config = dict(
    dataset='photos of plants and fungi (iNaturalist)',
    norm='layernorm',
    depths=[3, 6, 3],
    projector_hidden=1024,
    eps=1e-08,
    warmup_steps=1580,
)
Rows from block 9, named by matrix and row number. Each number is 500 + 40 x the weight over its row's rms, rounded and kept within 0 to 999. All counts start at 0. Numbers have three digits each. After the name is the row's rms in percent of the matrix's.
# q: attention query (model.blocks.9.attn.q.weight, 384x384), inputs 220-274
q.111 099:516611529474502482464473571477451582580526446516437490447478528488486461529502467512466529496532459407508437535479475500451487491506560502489484463467511515462533553
q.112 103:504476475526517509535535432472547438513513528466507485544501538518522488502450471466469484479503493515470551516584518562520520481603488508479467536462608398527564485
q.113 102:474493489485419510489543485485482493526464545490453510527535559475548480465601478531509532549418419506417621569511477494480477575531488469525486499470525499411440453
q.114 099:504513506506519499450505397549536457518538458545459501489524599483495501548569506496500519475472486482461499514452559562505576496489485512537484495525489566531469462
q.115 102:455470488470538464454485476536486523534473489546479539540529533499539493505476562531504499569492360428489509514568468526521511473500530517521519545492419512529510455
q.116 100:521479498562466448515541502482461462512491527507574469508497476480483427489532502514489458497530559516537580521513515461566448585416490496447519422426562521510493440
q.117 097:533505420546519540440514520492558433521470475526482561555488550485569409467435480508535463466508416527474510486479460437495525490476418505530449532442516445546510483
q.118 103:555472543456492529643456553554466452513549532542503511546598491490533459451504500455465508472500524430520506469544455510459522494550461457429426466558487425496484561
q.119 103:498545564471546517490462507517494568528518499480477446506530517520477547433549515518539531530451510534486545445470435536528489554520522562556452490450547545480572439
q.120 105:568544457522555526458480581418468480486511463487491508496457454464524503456500520540562449478444497568439498518443477549570509525611536575574550476542541498479485538
q.121 102:532505515512573483512556523501525537464527505467463543496525524528410521469495550435494506488539442490407465497517597627478446552529521537463512520468458582555435494
q.122 100:546491527476486513523561572521450497413566558541545497425501462555504512509510518552542521484569523514530460561571507474554512484528480520531499460509527495423512532
q.123 107:524495478493534563511530592512470478453562481459496553511442454443475528564489467438472462458546506539506555499484511456518384516473524499475492535552446428507520574
q.124 100:502453458434476508548420507486489503518519442469481513435520509463528512434510506499488474474537447447577426565516541568488538484515475477580463428578498446502456511
q.125 097:462484562418480454441506559566492463503509490524546501492403459494493536485491513460419456513465596416511517486451478431509528491475518463497505546476490471457542527
q.126 103:535493445540475561470463509422471535476594500570478544475486468520519484520570527481483487537518527474486467556521475476477545470521528422505469514502454474533527461
q.127 099:496534512535487542515462540543476497494429473598524546513509445523501506485402492581468518468428465535524524467472546500505559488482511547522502524508476454563546542
q.128 108:517462511506512497479458475432503513474537439479491514531431583490547460490499520529538527518496550521525423477464430521512556559506531530551434447495518517444559544
q.129 102:537482546464471543490484491481535490519500487485486444479438551528512478465521442444505415506533517520578493514522465501466522441512492459469493492454502498548510439
q.130 099:534442456482461564526417505507488458494573546476506517458537493515548496573474475525432499470501473498481531466481459493533509473557472494466517489477505470526479467
q.131 093:486498472492520463526515452501532494501504565454541460532415484493561515558505563523478485557439457480414447532501468468526545560484523423509533454478506432501503427
q.132 101:557546567513532511430498489522475488443513515517538515511593559535390547533467502487488492582531547434502540523460519491470548563553543487484493509446482501495554483
q.133 108:493535496521488557535503552521473556458528495510439399463570506409480467447515514519561485445470465488468433468454482512489437531453419506512523484457525468502546546
q.134 096:481472521571460451530473568544481488494460418523519461479531538533517552470493501496510529537530539470468479536536543482473533488501533458501522514497525469405494433
q.135 097:460555529495501604492446573505597383550473527490547505548501507477454577420584468534441462485547459517412536502506475491549438450438513501387475463569539447502456511
q.136 099:475460505428519487532458516524453467527541478535479518553512583488515523465526561484470512511500511455514480520495549479559491436490565490478466478511493481559566537
q.137 102:532473500470520484540531574466542556476458476604518503497522460466509460497520471529459483448527481540486406470438493486506525532475468500490503487547450563551496470
q.138 099:456496498480506499523576461550544485564446481492460493468502462500529558504457476480483518481534565499511557438494511448502468505484542487432539536522490534483451448
q.139 102:568526439537498460524424449436505556570427495433544507529552500500447488460530562471478553549497490469491488470481563536460492508485526460535481534518531483512563544
q.140 093:489498488511439489472515496467527502507537468473443455525443512519487534539541517531477490529534524534405498542512483483498441489523503531463516460549439514492495526
q.141 104:489527423463486513460483552487506553527485482502447550479525482497492547528625539461526422464545491515498472514514518532528504537514593455510492481564460497408436535
q.142 098:537529460450458498535425442470424476536468489530565538511514514458497454477546530471546489516556515415443427471489532500580491501465429464438500528597407567475471511
q.143 106:492435538457480515473459493437539497496492509488513505554541523535446550454464537495432504461512529518448487550507547450522518501523521541500492508567498519518577482
q.144 102:504537542548540536450488529511469424556511506507478493496473520508437479545537555468461497504539501499427547514485546500504529507559457504494542566539515447512459562
q.145 102:482470472410489550519522441484532558494541512567483505476534510453505501519415563453493539664567572552516512524491441505468534533514418559535537471517548520446474529
q.146 104:535524612448543531547535473537460455538487538461522482474563471479454477539429495489538458459493469484510471533420543511507513416455491474564435451547412486527592488
q.147 099:577507530453500478521441502555512520519414497513507538469472495482481476465503508501583453491552459547593492565462395479569490499438456476428473516500494487491578444
q.148 104:459504444496518536476515470507495503476426516442487525477480500523494453503492516476483514464502495522514464582519543603554483519492494505457518537542453478549502539
q.149 097:567483511509454542517549555490524550539512562468510582530501488493533546483527495475525439509450519492469534510502396465496540488489580473492561535553467553513575447
q.150 097:505451453393471463542488464551474445489513533554525467499534553527531454507481490473490468547590429467476520519500544494465518487477560550482435563469520503470477420
q.151 089:545551453557547482458558526468496510521518490544562536484516522482409522475500538504502479459431505384519462503489467496544591498455455524549465497504505563416495483
q.152 100:496497462521561470446532527572555400500492532505593454460439357517403550495583510556499507504478547476491418514559500457494511483485515517499448497549488540458518473
q.153 098:564537485475476473480523495514380501398524536521580455482522524551577469461558458521469476512432522430525506473524458502456505493522466570550467514552499525437429587
q.154 098:493450425486504572541458449500497498436487556490499522411493561463534437506514491486528530507491479473622476486520550512529532550554553461520434494486529540490557436
q.155 090:520481498538498490505535513502610525502484537542483514486592493492518458554503486498470472428470538490446539501566500453474444473529518536454514509533466508522441473
q.156 102:564400516479582491488553567472522532540517558449502485459524524497486588433400455478489535439455526476551488513530553495521522532426503409547496511538505521500530462
q.157 101:485495528486490486482476544504475449482525491457460510599491536540511525543405434454506556519422416537495520430443474556512472459482469466540509587526525524548466518
q.158 097:484569479491538422458491453461464480443525474502504510480423505502506540531500553540477436476497435524506515487541542540461455494484519535501465438381622503495479554
q.159 097:549450435510549470547459516415526507530558546458503518504470540441463544454445499495438490471438493486560461550447461528434484391505540521497538493507517561533474481
q.160 106:525551478483561433479477499528543546507490473568516495559591531442569533568546521497508486505551520474507524484515474500553513455530481571494570450508478521499457563
q.161 093:561473460524445462481448527513484523449465473453505455455457474459449532584414522457472496537413475508505480446602467525480475493486507483493502552461463455535503472
q.162 100:462494423535526521503527505494558506533484461503384506482471514575473558530487520476448579436514561498487444485455449429512431509507519524514540498517483532459500461
q.163 099:504477452555463609448471502464506516529466502528558450484489487508525492488598502542533512499510461536537462460536543464510509499444565497446496508470538483541464502
q.164 101:503515429474494569505436540490548560506517511451426498494535514569463530505435544488558502458496507527507492544521450531432511541543437549500549512498568503517509523
q.165 090:462525446518451447446502544527514412452526412518586564440549430527538535496549487457446454441536465401536474500474551433519503605526568518501528475492541542514464503
q.166 098:484546545532503541506509499559557513489565606509545431446490431451561489496541521513505535434473482470536479519510526526505474520470480474545536516529475507528514550
q.167 099:445487576443546530444473504525559486472496448504493506452498445587477529476485533560468436604515489541446466496531476484514471498541489541430506550478488484507500499
q.168 095:462451473555562515507555476466519456576448569456502527487503542483494430482523464478446505511445423380552524563528456554471482490506486421492475575489506562468429523
q.169 103:546548516533487468483513502497629578509432538536522508486502539551540483554537499493555543549549453522485537500583566455529563490537500549515531504457519506462575514
q.170 096:510519509462540545460500434558483510539546450522452462507507498458551524493501425473480517530455544561510465450537504498493529528503508506414472463495511535547438491
q.171 098:475546511371466512484494489444443497501485522533501465458508471494539492481433542467514494557481531474563452530501501495481495503518457450532481521467523498493476489
q.172 093:511481490455519538501486530526561530516516454518530474504554617477486504548450483504519502476533493518430477477490472537465472555467462494440472495515438501505471486
q.173 100:480439397483503487506519401512574579520537419510505538507453495462454536455441513464522475467462562509511514459500529478481442507522482510482458452506484540520456492
q.174 096:549550488521477565472501502614490461499553475520590478470499544444527503425469462510451548436524495468562498536417562508473565509456534498499553563464493482529513522
q.175 103:510529450520499429500488528573559474536456519520565466487511569498510515512496477459484512547568505463458478496492512431482584527509516560535519595537468507568487449
q.176 099:459529493516548497554487448505485458439492510508472525491499589492501514455549532412499514558505480505471413483507472501461491519494468406496528445524620554439535505
q.177 097:456501408515515503489552530490530588534545514561444479522494592500455439576562539521539555546521497523499526471461526479497512471490478579459544423457479465469418497
q.178 099:535547532461478433527477469499523563515485591491465495556561465545568475490520529511514522548482487448486490519585490547487527537498463524542486561565475492542464494
q.179 101:507473498550530444556516528540537508456482528507487481545479454511440501543521506537484536509524449476566439506444457551482493508556456466481398500460488467578534536
q.180 100:479519492460513465525450525577465604505525566466528561545490545502520522517469441526516509456465556476551496503515519512569467470515430465470523580534508548447499558
q.181 100:471442497482495456409497498447538555492491470429470386496503450509518546539502470516486487552516467456452471461561506540475465532517499535620536500533516478586445551
q.182 099:470462597507447489499514571549412504458489540540462507553525498487552505444498514541525482479471555513496497535499532480533451529531514485471522493426473510440462500
q.183 103:495538436537525457516516553528501427502523551522445513524504495498563454543501484552531565442457445533551474485502457513530507527484529508515488446501416486510473486
q.184 100:516468518462531508480521484486479449584518491583467504509500519483527468493553446477488494490519540452481544519512473533473471476480503477513567506540574504586478425
q.185 102:496535498507483464505498513496515499501481530484558518500479500478479481603560551491470456502465570509461501459470565512557509518433476464525484395490541592493527516
q.186 103:564532575434470500518496530469558482550529484439514508453492533544458511541508526510488378452530528508501503487567516516516444507498523469527438499492497498474500455
q.187 097:456490500532509522536490548554557527493488468587530486462535502495534543431469460565501544502382513495511455457498516506546504509525495548553538439452440443493543492
q.188 103:520491521462587497443497473444531484494502510514462588520496561539436471379548527549487456467444521446485481438494523489562502537417439499410518517522501498550416519
q.189 105:536588506605440512454486533503534504464534483503405496508452482445538533503545514566528498506532475463522532482491505507452521541527439468438555512558495540551489486
q.190 098:530408520554464513541589545482414459461497523514533597510542488540484522476507431522519509550484540518569516526474456461513543498428518453584524494469524496447494477
q.191 104:510519465537511497483494548532520547515417485523441463464466529434560500509466450455543426501523541527460508547457562583499510513546498419580447478467578475509459489
q.192 099:483471497460524467526373558575511475496438526403492485440489495515489485500574451426518560500487505456487491482461478466436475468504479512533462493551489499445510453
q.193 105:521514502483512486546504487476542533422442487495577513502512494438493493483521618481473500470536549468454501487410403490449523440512543505434503461498544531476484521
q.194 105:441457479525473525533499505471495522517480525418503546537468462519553505478526527531548481446448490529420432449510494464473472434520609572500513593525498538515538488
q.195 106:497542549470476485497550538456460544533491507467543513544458431524548469520491538530530516427526461513452504465499528517518466519475456477452474490482491483515498535
q.196 099:506498460471451531567429417515484419465532505520525469477545483445480490453466501492435531443554529388519480526481476509517531474556444449496478515480443508473574404
q.197 097:426503578474521532525525497563523483514516534558522474460504468482470523442511533553524515476480547448471484481513524492522472468452440498512538506463537533584494494
q.198 105:495464504516552554509492548511428549524464521504479550517451552543431526492467518484441531480543468470465545526578521455482465467522500536532494489476530478531532534
q.199 102:495554530614467485530589547509473457498503500542497461481548555477490477483501455567449498519487502486480448524475477492468416449548460493463505529483505506508492481
q.200 096:494471548472460503506490476407443489462509537501537458509510513468505487506425534480495481513499474440520604502514483577457463441514497461439500500421520501518474547
q.201 105:537460490515534482417537450500507456502514430493530522515523547514483488482527496560530467569534477498457487494508448565505515581507487471473462464511516491496529510
q.202 101:502517537480500527500500554458462399478578440481481525499493423453484465487504555544485459492501544509507506503541469476498492485439477556485451507471467494460492528
q.203 098:521510480489564544490446522489442510552466481499541463441542548521517439489420468535550528461473494483460464521457521469439449504500568421517539507491465510512550478
q.204 110:481562478565526519527534544506460540540549508475532427486489450465539592449452539519507436510532412440506482540518501565510583479562475448502509500487508549459494518
q.205 096:498532461536486558535522392485516542525457532542480515551518509465556491501524476524463475521484568498460531472503544412477468451493477493511490502500536506455484521
q.206 095:526513529553514482501490493545486541514421499507549515503548503491531425539410565551472515525530506480497458573434486570499479448452519477517495503509508465528465454
q.207 094:492575485505512517442497491540495469466568487493493491425546620453531490524495447552406472494461485497444492467537469457454524540419479508459509457495516488521414480
q.208 095:515492518510520499483459462568551558528478496499551486581497506360484482501538501503493582469461476490516471443501532511530416535501485565491521499463570449462542481
q.209 092:520559397560483443532522552454497488506454510485455537477515461502494565434493506548542482522452531508511579523483438554458569467501555458533511488518482527547504491
q.210 101:490501479501550566462436494506542444443517543491553463492535533477542477520541472498493444510520450459452493537492500436541492496532516544446618536497471532511501524
q.211 099:525482501478550445503547499469454493515552482533534446577596512473508510445472494525485464427477452523601546518441473432504581499449535495503538525561478528474465525
q.212 105:501493551487561504446511523570534436508476498511568483550465526448519529525471528459556479506548483435552494474513513515464505518464497491467495501517362488448528483
q.213 102:573535439534524488507440452536439479494563443527500545539447452517498428464517449471530515482474550570473564494533473514443409494490505506491471460499529490486499476
q.214 105:476477493453433585453535507409499537523485475504474509497521484484526487405456522541543544522546506516455549454491464533527507460524482525457518512446513440515435413
q.215 097:481571547535443515514571526509526536502543416438490472432412505506507440552473453435557521490465463422484523539452471500512519496570529499501518562401473485450573519
q.216 099:393430451483522511437477521486535569510491559577496484501472483533506589534513504486505469485445465529443478487584434575516538516491503476510451510536531506490465486
q.217 106:542570387525532516552484456494503438513493540460535558517465498446558483447473460508509475499519437540487455546511578509514526524492475527574506463524486440472458460
q.218 104:515477515467508523568496505463538523508508509496527428503566503543460499516523520556573523462556482522514527518513467547538519645467541504495552598439460499510548471
q.219 102:504506525506471583529504473489508591535519520544450458486503552459482448602517467503426522510533484499515477500450478508447444501486404516544438433450505486458439499
q.220 101:511471444496455489513476558464521491452451501482472491483501577443501486523509451509482461513510469466456491500477497518492530489470542543462498455549419459430487467
q.221 098:488495519540521458482504444464504512474445534533469539461486589424504501482492531454467568460516505396536533448525476497525464472555571453543500513463536519466433440
q.222 098:395563474459517487485431449493543554524457520580441422510492489463537528501495526492580523505511532460465420451566520451481425523457533520466558555477525479472503524
q.223 105:568492473489412512506514505497456476513472479561582573510552543542479553477539505456552479527456448514443504507381525543463510512479563438481398449553504577418434540
q.224 096:492513547422563477538494526536447477519594542468443491521505506499553530490512499486540542470463454558595503492448425488498517522608480437527459505490431520528605479
q.225 092:520566436470479511479495511494522514497554513559519543480501538520488549527484544420426489496481517483489527487523479484588582537518498526518545606417536501580494508
q.226 099:578481507502542505425504436506505532519540513530479567481447527475516447523451535497428499522577538509449491511455439492449574460480512608514508489512532421587577548
q.227 103:426510498497550518535422420488536526504519491497461465555568534463500471458560609461462437535490547465493503447513442492537528492460509502507522525525490553480414565
q.228 097:485409495429525491429576484456466446455507498539516502488517554487448522508501476487570453491438464524586519535526435511497416560503513577529506388575491473518478541
q.229 102:574556505498461526558482485482505400529513455501472496434573544511482550530419498571428534484535511471488454530441557499458534507438542534433492464478479544531556480
q.230 101:589465514485518510472491511480452408455526505553489460458535513536565558504488510463483575519505491489540547506536479517527505466539531515528505495517468474490532463
q.231 095:429447513541540465542546485454496518538478499537478506454530517415493575391517549497520542528483516456508523546453431457555469502516511581509494565484420565499507473
q.232 096:512487506457476553543489462505509505511532463439489428484480472563542462481511477473569541517433447554491525551375549478476515498456523520542494469561451523535576504
q.233 102:507558468458466494501533527461568485504516537480555528403431560492387505452490467598484486504481473466497514545548532532509540505433530433432475487479475507565555548
q.234 102:553501446541430558543489549501543505500530528560514464512494516511436489527477473501466588465489544447450505567482465508510483489568495480530524524519531474555539495
q.235 095:485566571527452540531517541478496510447560473528578504544477485496487476494445472518452489544530565485399479523548532434496580509524485467496492476548486554464556442
q.236 101:547539561509522513481467521545435491487526513550525448517506539563485526548539530547494532534519507491408592447535531545502505442446549502460537509419534496520520563
q.237 099:545483515458536582610500470542446506442465537578529507580504458462519433488616476480484519424611491456519509519477475505536527559494461481503481539467505509421502534
q.238 099:500459471545490484542436504522508540509464476429548513530487507521484421425591481534466549502495494572497471444514521515502470444451499527461494450534488494512526466
q.239 101:595504493536478553482466572480527504606523479465460517500498479494483626485579483531482529506555489531483423487563424480517535462476497477472548487533500441578489489
q.240 100:451508496536503520475516494478466521541465438432485546526492464429531515515513547540498479524444449540503444513533536527593500572511527569521557499548448507487583500
q.241 100:576549472572524433517482492422500569452535538499525511530513474432486555531485457529478502575479493511488516510522524485429451554608572505492471557488521509531450498
q.242 100:522495417457533548535498471423454513481437502501466526512512448553512511438501454467530473432544500478558428561570438495536466532534491444491546450445474450438512496
q.243 094:451516435466495463519520570457532477513523466533466495598495474509551476452467506444441497496485545443476485565527529528440509445520523556534436450486512502523443427
q.244 099:489495496491484525459542556487452472511411511499596471458483445489476502536501533510514491535583465494435530487473497521478451527442500556469516475493389540417441544
q.245 098:517491496476466504505437467539441525510530411489528505492513517510552491470501566490500511484505568515526475440489493533387431490457562545491474468489485408525496537
q.246 099:482433508516485452414459499481488518512533492416488460534468489486519550478483545439553472518473440500509470473465461517560503444402540503507470579529508516501493562
q.247 095:517431516519614510471519519487431445481510515557452492475518539485460420480495567416535448465507438500491492554533496478584421505531489450497480552523483460421486558
q.248 093:571510584496492544548465574539487452472572451413461530538538479526491497477481483452516530497562535488502522499475513493572490494494536409511484436500500554495487536
q.249 096:458565497575525544445531499468479496465460524440520469403486496535566467536482488411565559505467500463448462520503447469478608477431526490500557442461576550494433444
q.250 093:492466513527497472579557511524464487521551472497475505450518585512520485423510448538491506507478417528502538489534496475509454469462494554509587520481473429473618497
q.251 091:452572504475571469623529559547527512565488438535582488479503452495561536491540437477408530470591467518515488486478578543439468500552500452483473444485439469529506447
q.252 094:516525411530486503517500466544548565471516412525527489558458401601467525464468508457470506486475421501474462509549485522522510486584498514512457469479533461469459481
q.253 093:529496471562526470530453483505518543513511547493526490504531510493521405556451438460532498561469493530455573471538564567508497599461448475470515510518498553469507497
q.254 102:494486566483483457521444566553489547518517508444463519488498538474543438514547551524458446528558492531572527512538514554548526483461544493526453505441513468515540514
q.255 094:450505486494568559565490545436470449525502455409482524501502527464522526435464494505450520492520570579570529459506516520543522414476489445467563513491543509445535526
q.256 095:521483470490501517599549526561497494472471522542553451451466480547564528575513521469493550441524541481460506465545491482493503536536482529501440523442499540526534518
q.257 097:537477541513523484587521513507491580518523490515537549464569496467482491580498494509508456532515457521504542525469499516509500484505470547428405522454489529529592506
q.258 097:460452427514489513497500464516548509517466566462558568522478539516507522555457574467506537473491531514544548570443476507461467486451467537496412489489488459552554447
q.259 092:495503589547512533514552513484508466477539520467492512477475487492476495557540477486526461440513569526455510521531494488462547472458432435499471547509502473527574441
q.260 095:514494492531513546501522473455529525467464528499471465455522534477527509477477604566450542446489461439517477491519493475502456448508424531487515477446585604542494496
q.261 104:442584553550468515424463530488479424580473459507486451558431502449517414500483525464526512441464515490602521521484504495516481532580494478516521525523554468446467490
q.262 095:514478502522461542515534504528532537540502481521517493579454490423552499489420567567488555499451534530526474508566429528438574464471498548506572465473573538459547550
q.263 099:512476486433525567494536469515561508471465514470446497544458503446499462424521539464507441496541512444532506531539498425440554504459507588520540484506500443470502518
q.264 099:517510498507477481533486493523487530460455477504613490463557622467497509568435510425491519508464474475467479515497499599547489533468511456502495530562535549467532485
q.265 091:533515518488495441546521438477473503455526494421539532502444524476498561459515530520539516485487474543514525473537479476512560465493613563511539412532545471425477557
q.266 097:475576475461448528497501410466483614508535457455574482439526565496567547560485440446456530529483469439507467581512536471486502480502454444479520539546587483531458487
q.267 101:504501530430571533479510460554508485432500443472478485458477527584499500497511511546397485603532479493527461486465549474558485466522494477505401454487479492569493503
q.268 099:587470508480537599473493509546482484523498514509496522575539522551493448491564506499484502524448497483502516501496486460491495483468494524466542568548504527482475623
q.269 094:461461551501535452540488399455425529468469579451595539560525530411447463487514510514522425515472577501497480493444497483578501570481492502507609503537547539527477488
q.270 093:503469480481452507515540602508437480514519409485535459508519487543487495505502479430487487503558501466420438556525482547548494572521536546485494511465533460561455485
q.271 099:476534510530493475559498425458519582491492524523513506516470506508493520490501524449481527464538535572490501477542486502564595585493497518521450569533457499499548527
q.272 095:502524394471470479558495497524521572480505529503500460435510402493531431510474513505493480497525431523442495596461464535434495506526518557567502485533518546547503498
q.273 099:523511531399454537546438445457442523481477475508466505522484483458486514520461509463527526509529522559533533526425513522546462502437480487527471542518484381550524484
q.274 100:479456522484542489549547524434536479466538542501461490488459540527561484518471428583511453437498519527527474483524527514475517465484566449505499429533518576590471554
q.275 103:616456588556492418497537513476526497429456485531516532458563514441511565541517520506490532571487468525381472529450531513477504535540480546513473501609491522506489433
q.276 100:539477522444501502438500470516555432479469600482551561486460501503511535483584522529464473522576447464508487534499494528410484486487534504448501525387506474516526461
q.277 101:449544431438462544431487450473602517530487463528445485499492442481460493472429468537475522518477428578483472486419501560529433507458502543465638502509471497480514524
q.278 103:484521496579515566529521484462510580484527531475429574518546489506419540457510494529518559485464530513442598517437535532528512534490540510573547501493483458458450522
q.279 098:462436414495483457488470543511569532617486513536497469447461509518464465506486541469375486487524500447537525483602466494503512453516488504529528481447526562401515565
q.280 091:564485546530483528499443512526504512514407516550547478533515449477493517509549478551444515497485475500459428506514556530462440489559500519533511540519510496470467466
q.281 096:461561571481523508500534501510510525540545461530450474458529561501491492464482542578501492524445517456472502508532545514553530498424495560471451583458529460455435490
q.282 102:504520496385484457481435479533472525508437521504496467439579587477603419547469510552502471542515518478450460581506485501454550521481509475543589461488490462447494502
q.283 102:514501554552456453481486513468438481446528477510508428535437505521443470468440430568521490473435573559504533583511474494553549486456496547549507515529470500498542438
q.284 098:494458458527581530510509497447499521441454528457465489468469485497529492488495490483463509488452406505496476582525538505465461591557531514544471463495542509480570511
q.285 099:530465559485455525443467549471427502512419519465514479470563527520525509487481457485507440539497490528524569508532607600484503460540541441519452489582488586510487529
q.286 098:474421458429491476457521499541507505436550495456502492540492542516521527448564500430503510487522437536582476492542450533531516439471527488476527521461491509516480444
q.287 103:532509505512442562534544465535481475495540502546390557512449451503454525480415463396503554470439484442481503512485515520530523512511504469530537547470479501478474520
q.288 105:564472509524479504487531402599518524507518579581581521557510531507468455437414416428504480488501490396481522488513546538589490525509554513434480472520497556557434540
q.289 106:505462535495497520488496574512457506500495468553504432510531517500527568581537508493573484491508462494479535454492449506581552568454522511553475480480531485482525457
q.290 100:475428512501381422437470466497538507557517531443426474486505567479497517467480512464519460471489468459557568405538455416510547516485501501493556452455460436539554518
q.291 105:521506535503599475566524466520477487578540484476489532545516530471546431379507508547466503493542466436519458483497480498485499488446542435530509489547489498511519479
q.292 098:557476402517534481403477534400523435540495475483456581477477509565466479523545468456519520485523516540487520474501564463515498435478482494514511480479500469481530456
q.293 102:530500434538547455529545506418506473488481505518519496472521502502513591450483528456468525500491504477464530485542397453464545472493550486510501524479554528529488504
q.294 105:504526573462493501419521530443506519508494501548525464429533485453581443566465555524429623563489498441408549463450521512488514532470479475520553559456449574459517485
q.295 103:550449478540440542596484506506477490512555503553442420510514488473477424474502556507530507480492553501441490471505530495534539492503492474519535543530480499511444506
q.296 104:394493498497504496525561537486444495473461543572510472511498466521448403462530544558525509431444519444549498458468532556497447519520507452476501431454518473511475449
q.297 104:482587464504456537556489527554446473499441482494513503503552502429522525461542464526535487528461419438515495494461488612503495510492517495458507538547538485491552494
q.298 101:462543376523452524512560463499473514495525470537565538493467545504474507534516547502478543599524409531528528477462434526480462526548465473511564517497529520489496525
q.299 094:525488574552547542496474505489561414474519524461562517507457443470577464488523465507417450556487532494515492477584471496514462506469430482483428497510562533498464491
q.300 108:523461473536457486448497500437584434443465463478523507536413436462465527492446481470449566467529476492539484489472506539550485516549545474519551477498466493489495493
q.301 100:530513489475440568510515506481523544515579520456566556560525531517585498432538541503461462530551551466483555466507492474497535566488443541498507502572508451495466516
q.302 095:483528418467510544550520518458477571532481488467471503537530521474540516471531542487530492501478529508494455486482529495448584486440518462588494559631537501533444454
q.303 095:501492483545471417500513521498579479480487596542525475506543484402434470505532500545451590505491507459432530437565502493508507541437526550443476433522548473447502473
q.304 105:531471467477566571486455485556508497499500519521496509461498519559525429447475489447463486467528509520495429570566519605509516521528528519513528506533504402521486448
q.305 095:443450588543432483495529500470544558592540468465542492512476506529411513446563492437455488436497527504474485451471500418525574490533498484474529482442492542543513516
q.306 100:422436481474500577456496449511435476515548448478479535480544501467537450446465521466460559509499454526563519558488527500538493554494515518447527463526505480531453491
q.307 107:479522460483490423499521499517503516478574533464629506537456426457529481404573547482583468500562475440515498490517518526472468463465475497493505514575531492527568535
q.308 100:562515447500495504453483515422512458538469522532489507532458617447582504537510465466518529484492418474417520484577500552515515556528516488488491443584539461542508481
q.309 101:453540525505577493462526510469555463505494495447526477466441542538481475495473500492520509509498551487542536534496459431466483581495547417507453511550514452490562503
q.310 103:470511592431505475481493558491545568544537447533515487549448571431545454540526516533414532565522497499562507538492542558523487503559538528496535492519445544460483586
q.311 096:445452514540429498509522480449525502505454482455517537496567551500493551478528494468495518496460570428498473524480508535499482450559522516489604533467508498491557517
q.312 096:487413455462489512502452473489457531471466528527547497419466526526459542510517460537509528505458507476535495472496490530513571495474523508503529482486479491480436456
q.313 102:514547453456513528484511460545423512558492435516533460628538491456532491491522592491486580403517464449470459471527528511542455462500484429480550511523486561542503479
q.314 106:498451476561426475483457417567432472483539541513468562478579586453486517534475486451555466561525519494434474470481478550568565529394509549492520493448470522479458502
q.315 106:455484515488467537564490485501543468452553537450487479440446563424511527518399507444443492509465473460488539513511527477533428559556509538522554557476496494547526489
q.316 106:556548544523492486513495507495546454481424456472556513472432550572525410544462552464475462495560490475485446505490487522490556446500502552538539467526487488461400566
q.317 099:527500410499519489576473546460540479509498495417491548438522498501559438464551483520477422482572528507487523598527500546485532517445450542498424479497466455407513576
q.318 102:486481498550429491465549518539467401510508534508465492490500538387455466496442455521521492422484453500475489540511540549463581526614571501487565531541444434529516465
q.319 107:567494444508428556498509454558509469463546526493516554499493476566513492471477496536492515517486517466477584529490457517505480553479413485574526476573466495547499495
q.320 101:519522408474518487550429476489537457588477483508506451549541464533559495488488471454480522555547563415461466505477530511474534484525527514482451471516505504443552473
q.321 097:489468475514525486481470485463478520578486524539478523565492530461528552566537531566509519528477518530551515453493499547550449508516543542574550489488492445505518562
q.322 104:405521531419537521502505472423523442503463473477493485485479485518559449518487500470418453469444543487470510600472500511458468510439553544462496506532559499424523427
q.323 098:518483569475441509450503447508553501484476471512472514511552525467454549460477484511499509517503519493439427474447539477510498452530556567497424445450556510459512516
q.324 101:537474522476427481571606451473448476468490587475548508461510544519516505502496478549543469525520499448475530539440446475466480476487500451470573521477525532485473501
q.325 099:458555474473522559456492460518477426502428466594498378491529533479474547439498553467493522519578485552482485474473418495528538452503517498466458535462476484446478515
q.326 094:530479499465514457431540472478435470524428527529523539500508564519491536484507457571464513509517391488471581471460556627480502472467480405446477498465550479456570508
q.327 101:465514493412537620485516527409487487526500433477473454482523494558542512512481492534478514445477535486508444496453528586509454495459516545449539501549482511522529501
q.328 096:403508575515517494399508478548486572489463400508490516541501510516492472454546477571495473524479532516504528519491525463520428499489476555505491527523512514518429466
q.329 103:496493495419451535592501508430557429473511497534552481583449499483479531529526499502451507551426558426483514490500485491552475456453521484522431460563493499517547467
q.330 103:499420453476496495460519421467554447532503507518438517523535499501470536519512489483571474511489505456535502533600441534446560535467482546558529485507494508478646432
q.331 108:554527469508522451484444491495524497503443552498500462397391485453501473420551503514473424467473574500545465478548518514428489487490485413543487509502470564476475539
q.332 102:593484451506509517423553442562506509585534492479450434478518557498458456535514477552480482463550472487443445516494433520470517460461460550528474491445511556526439516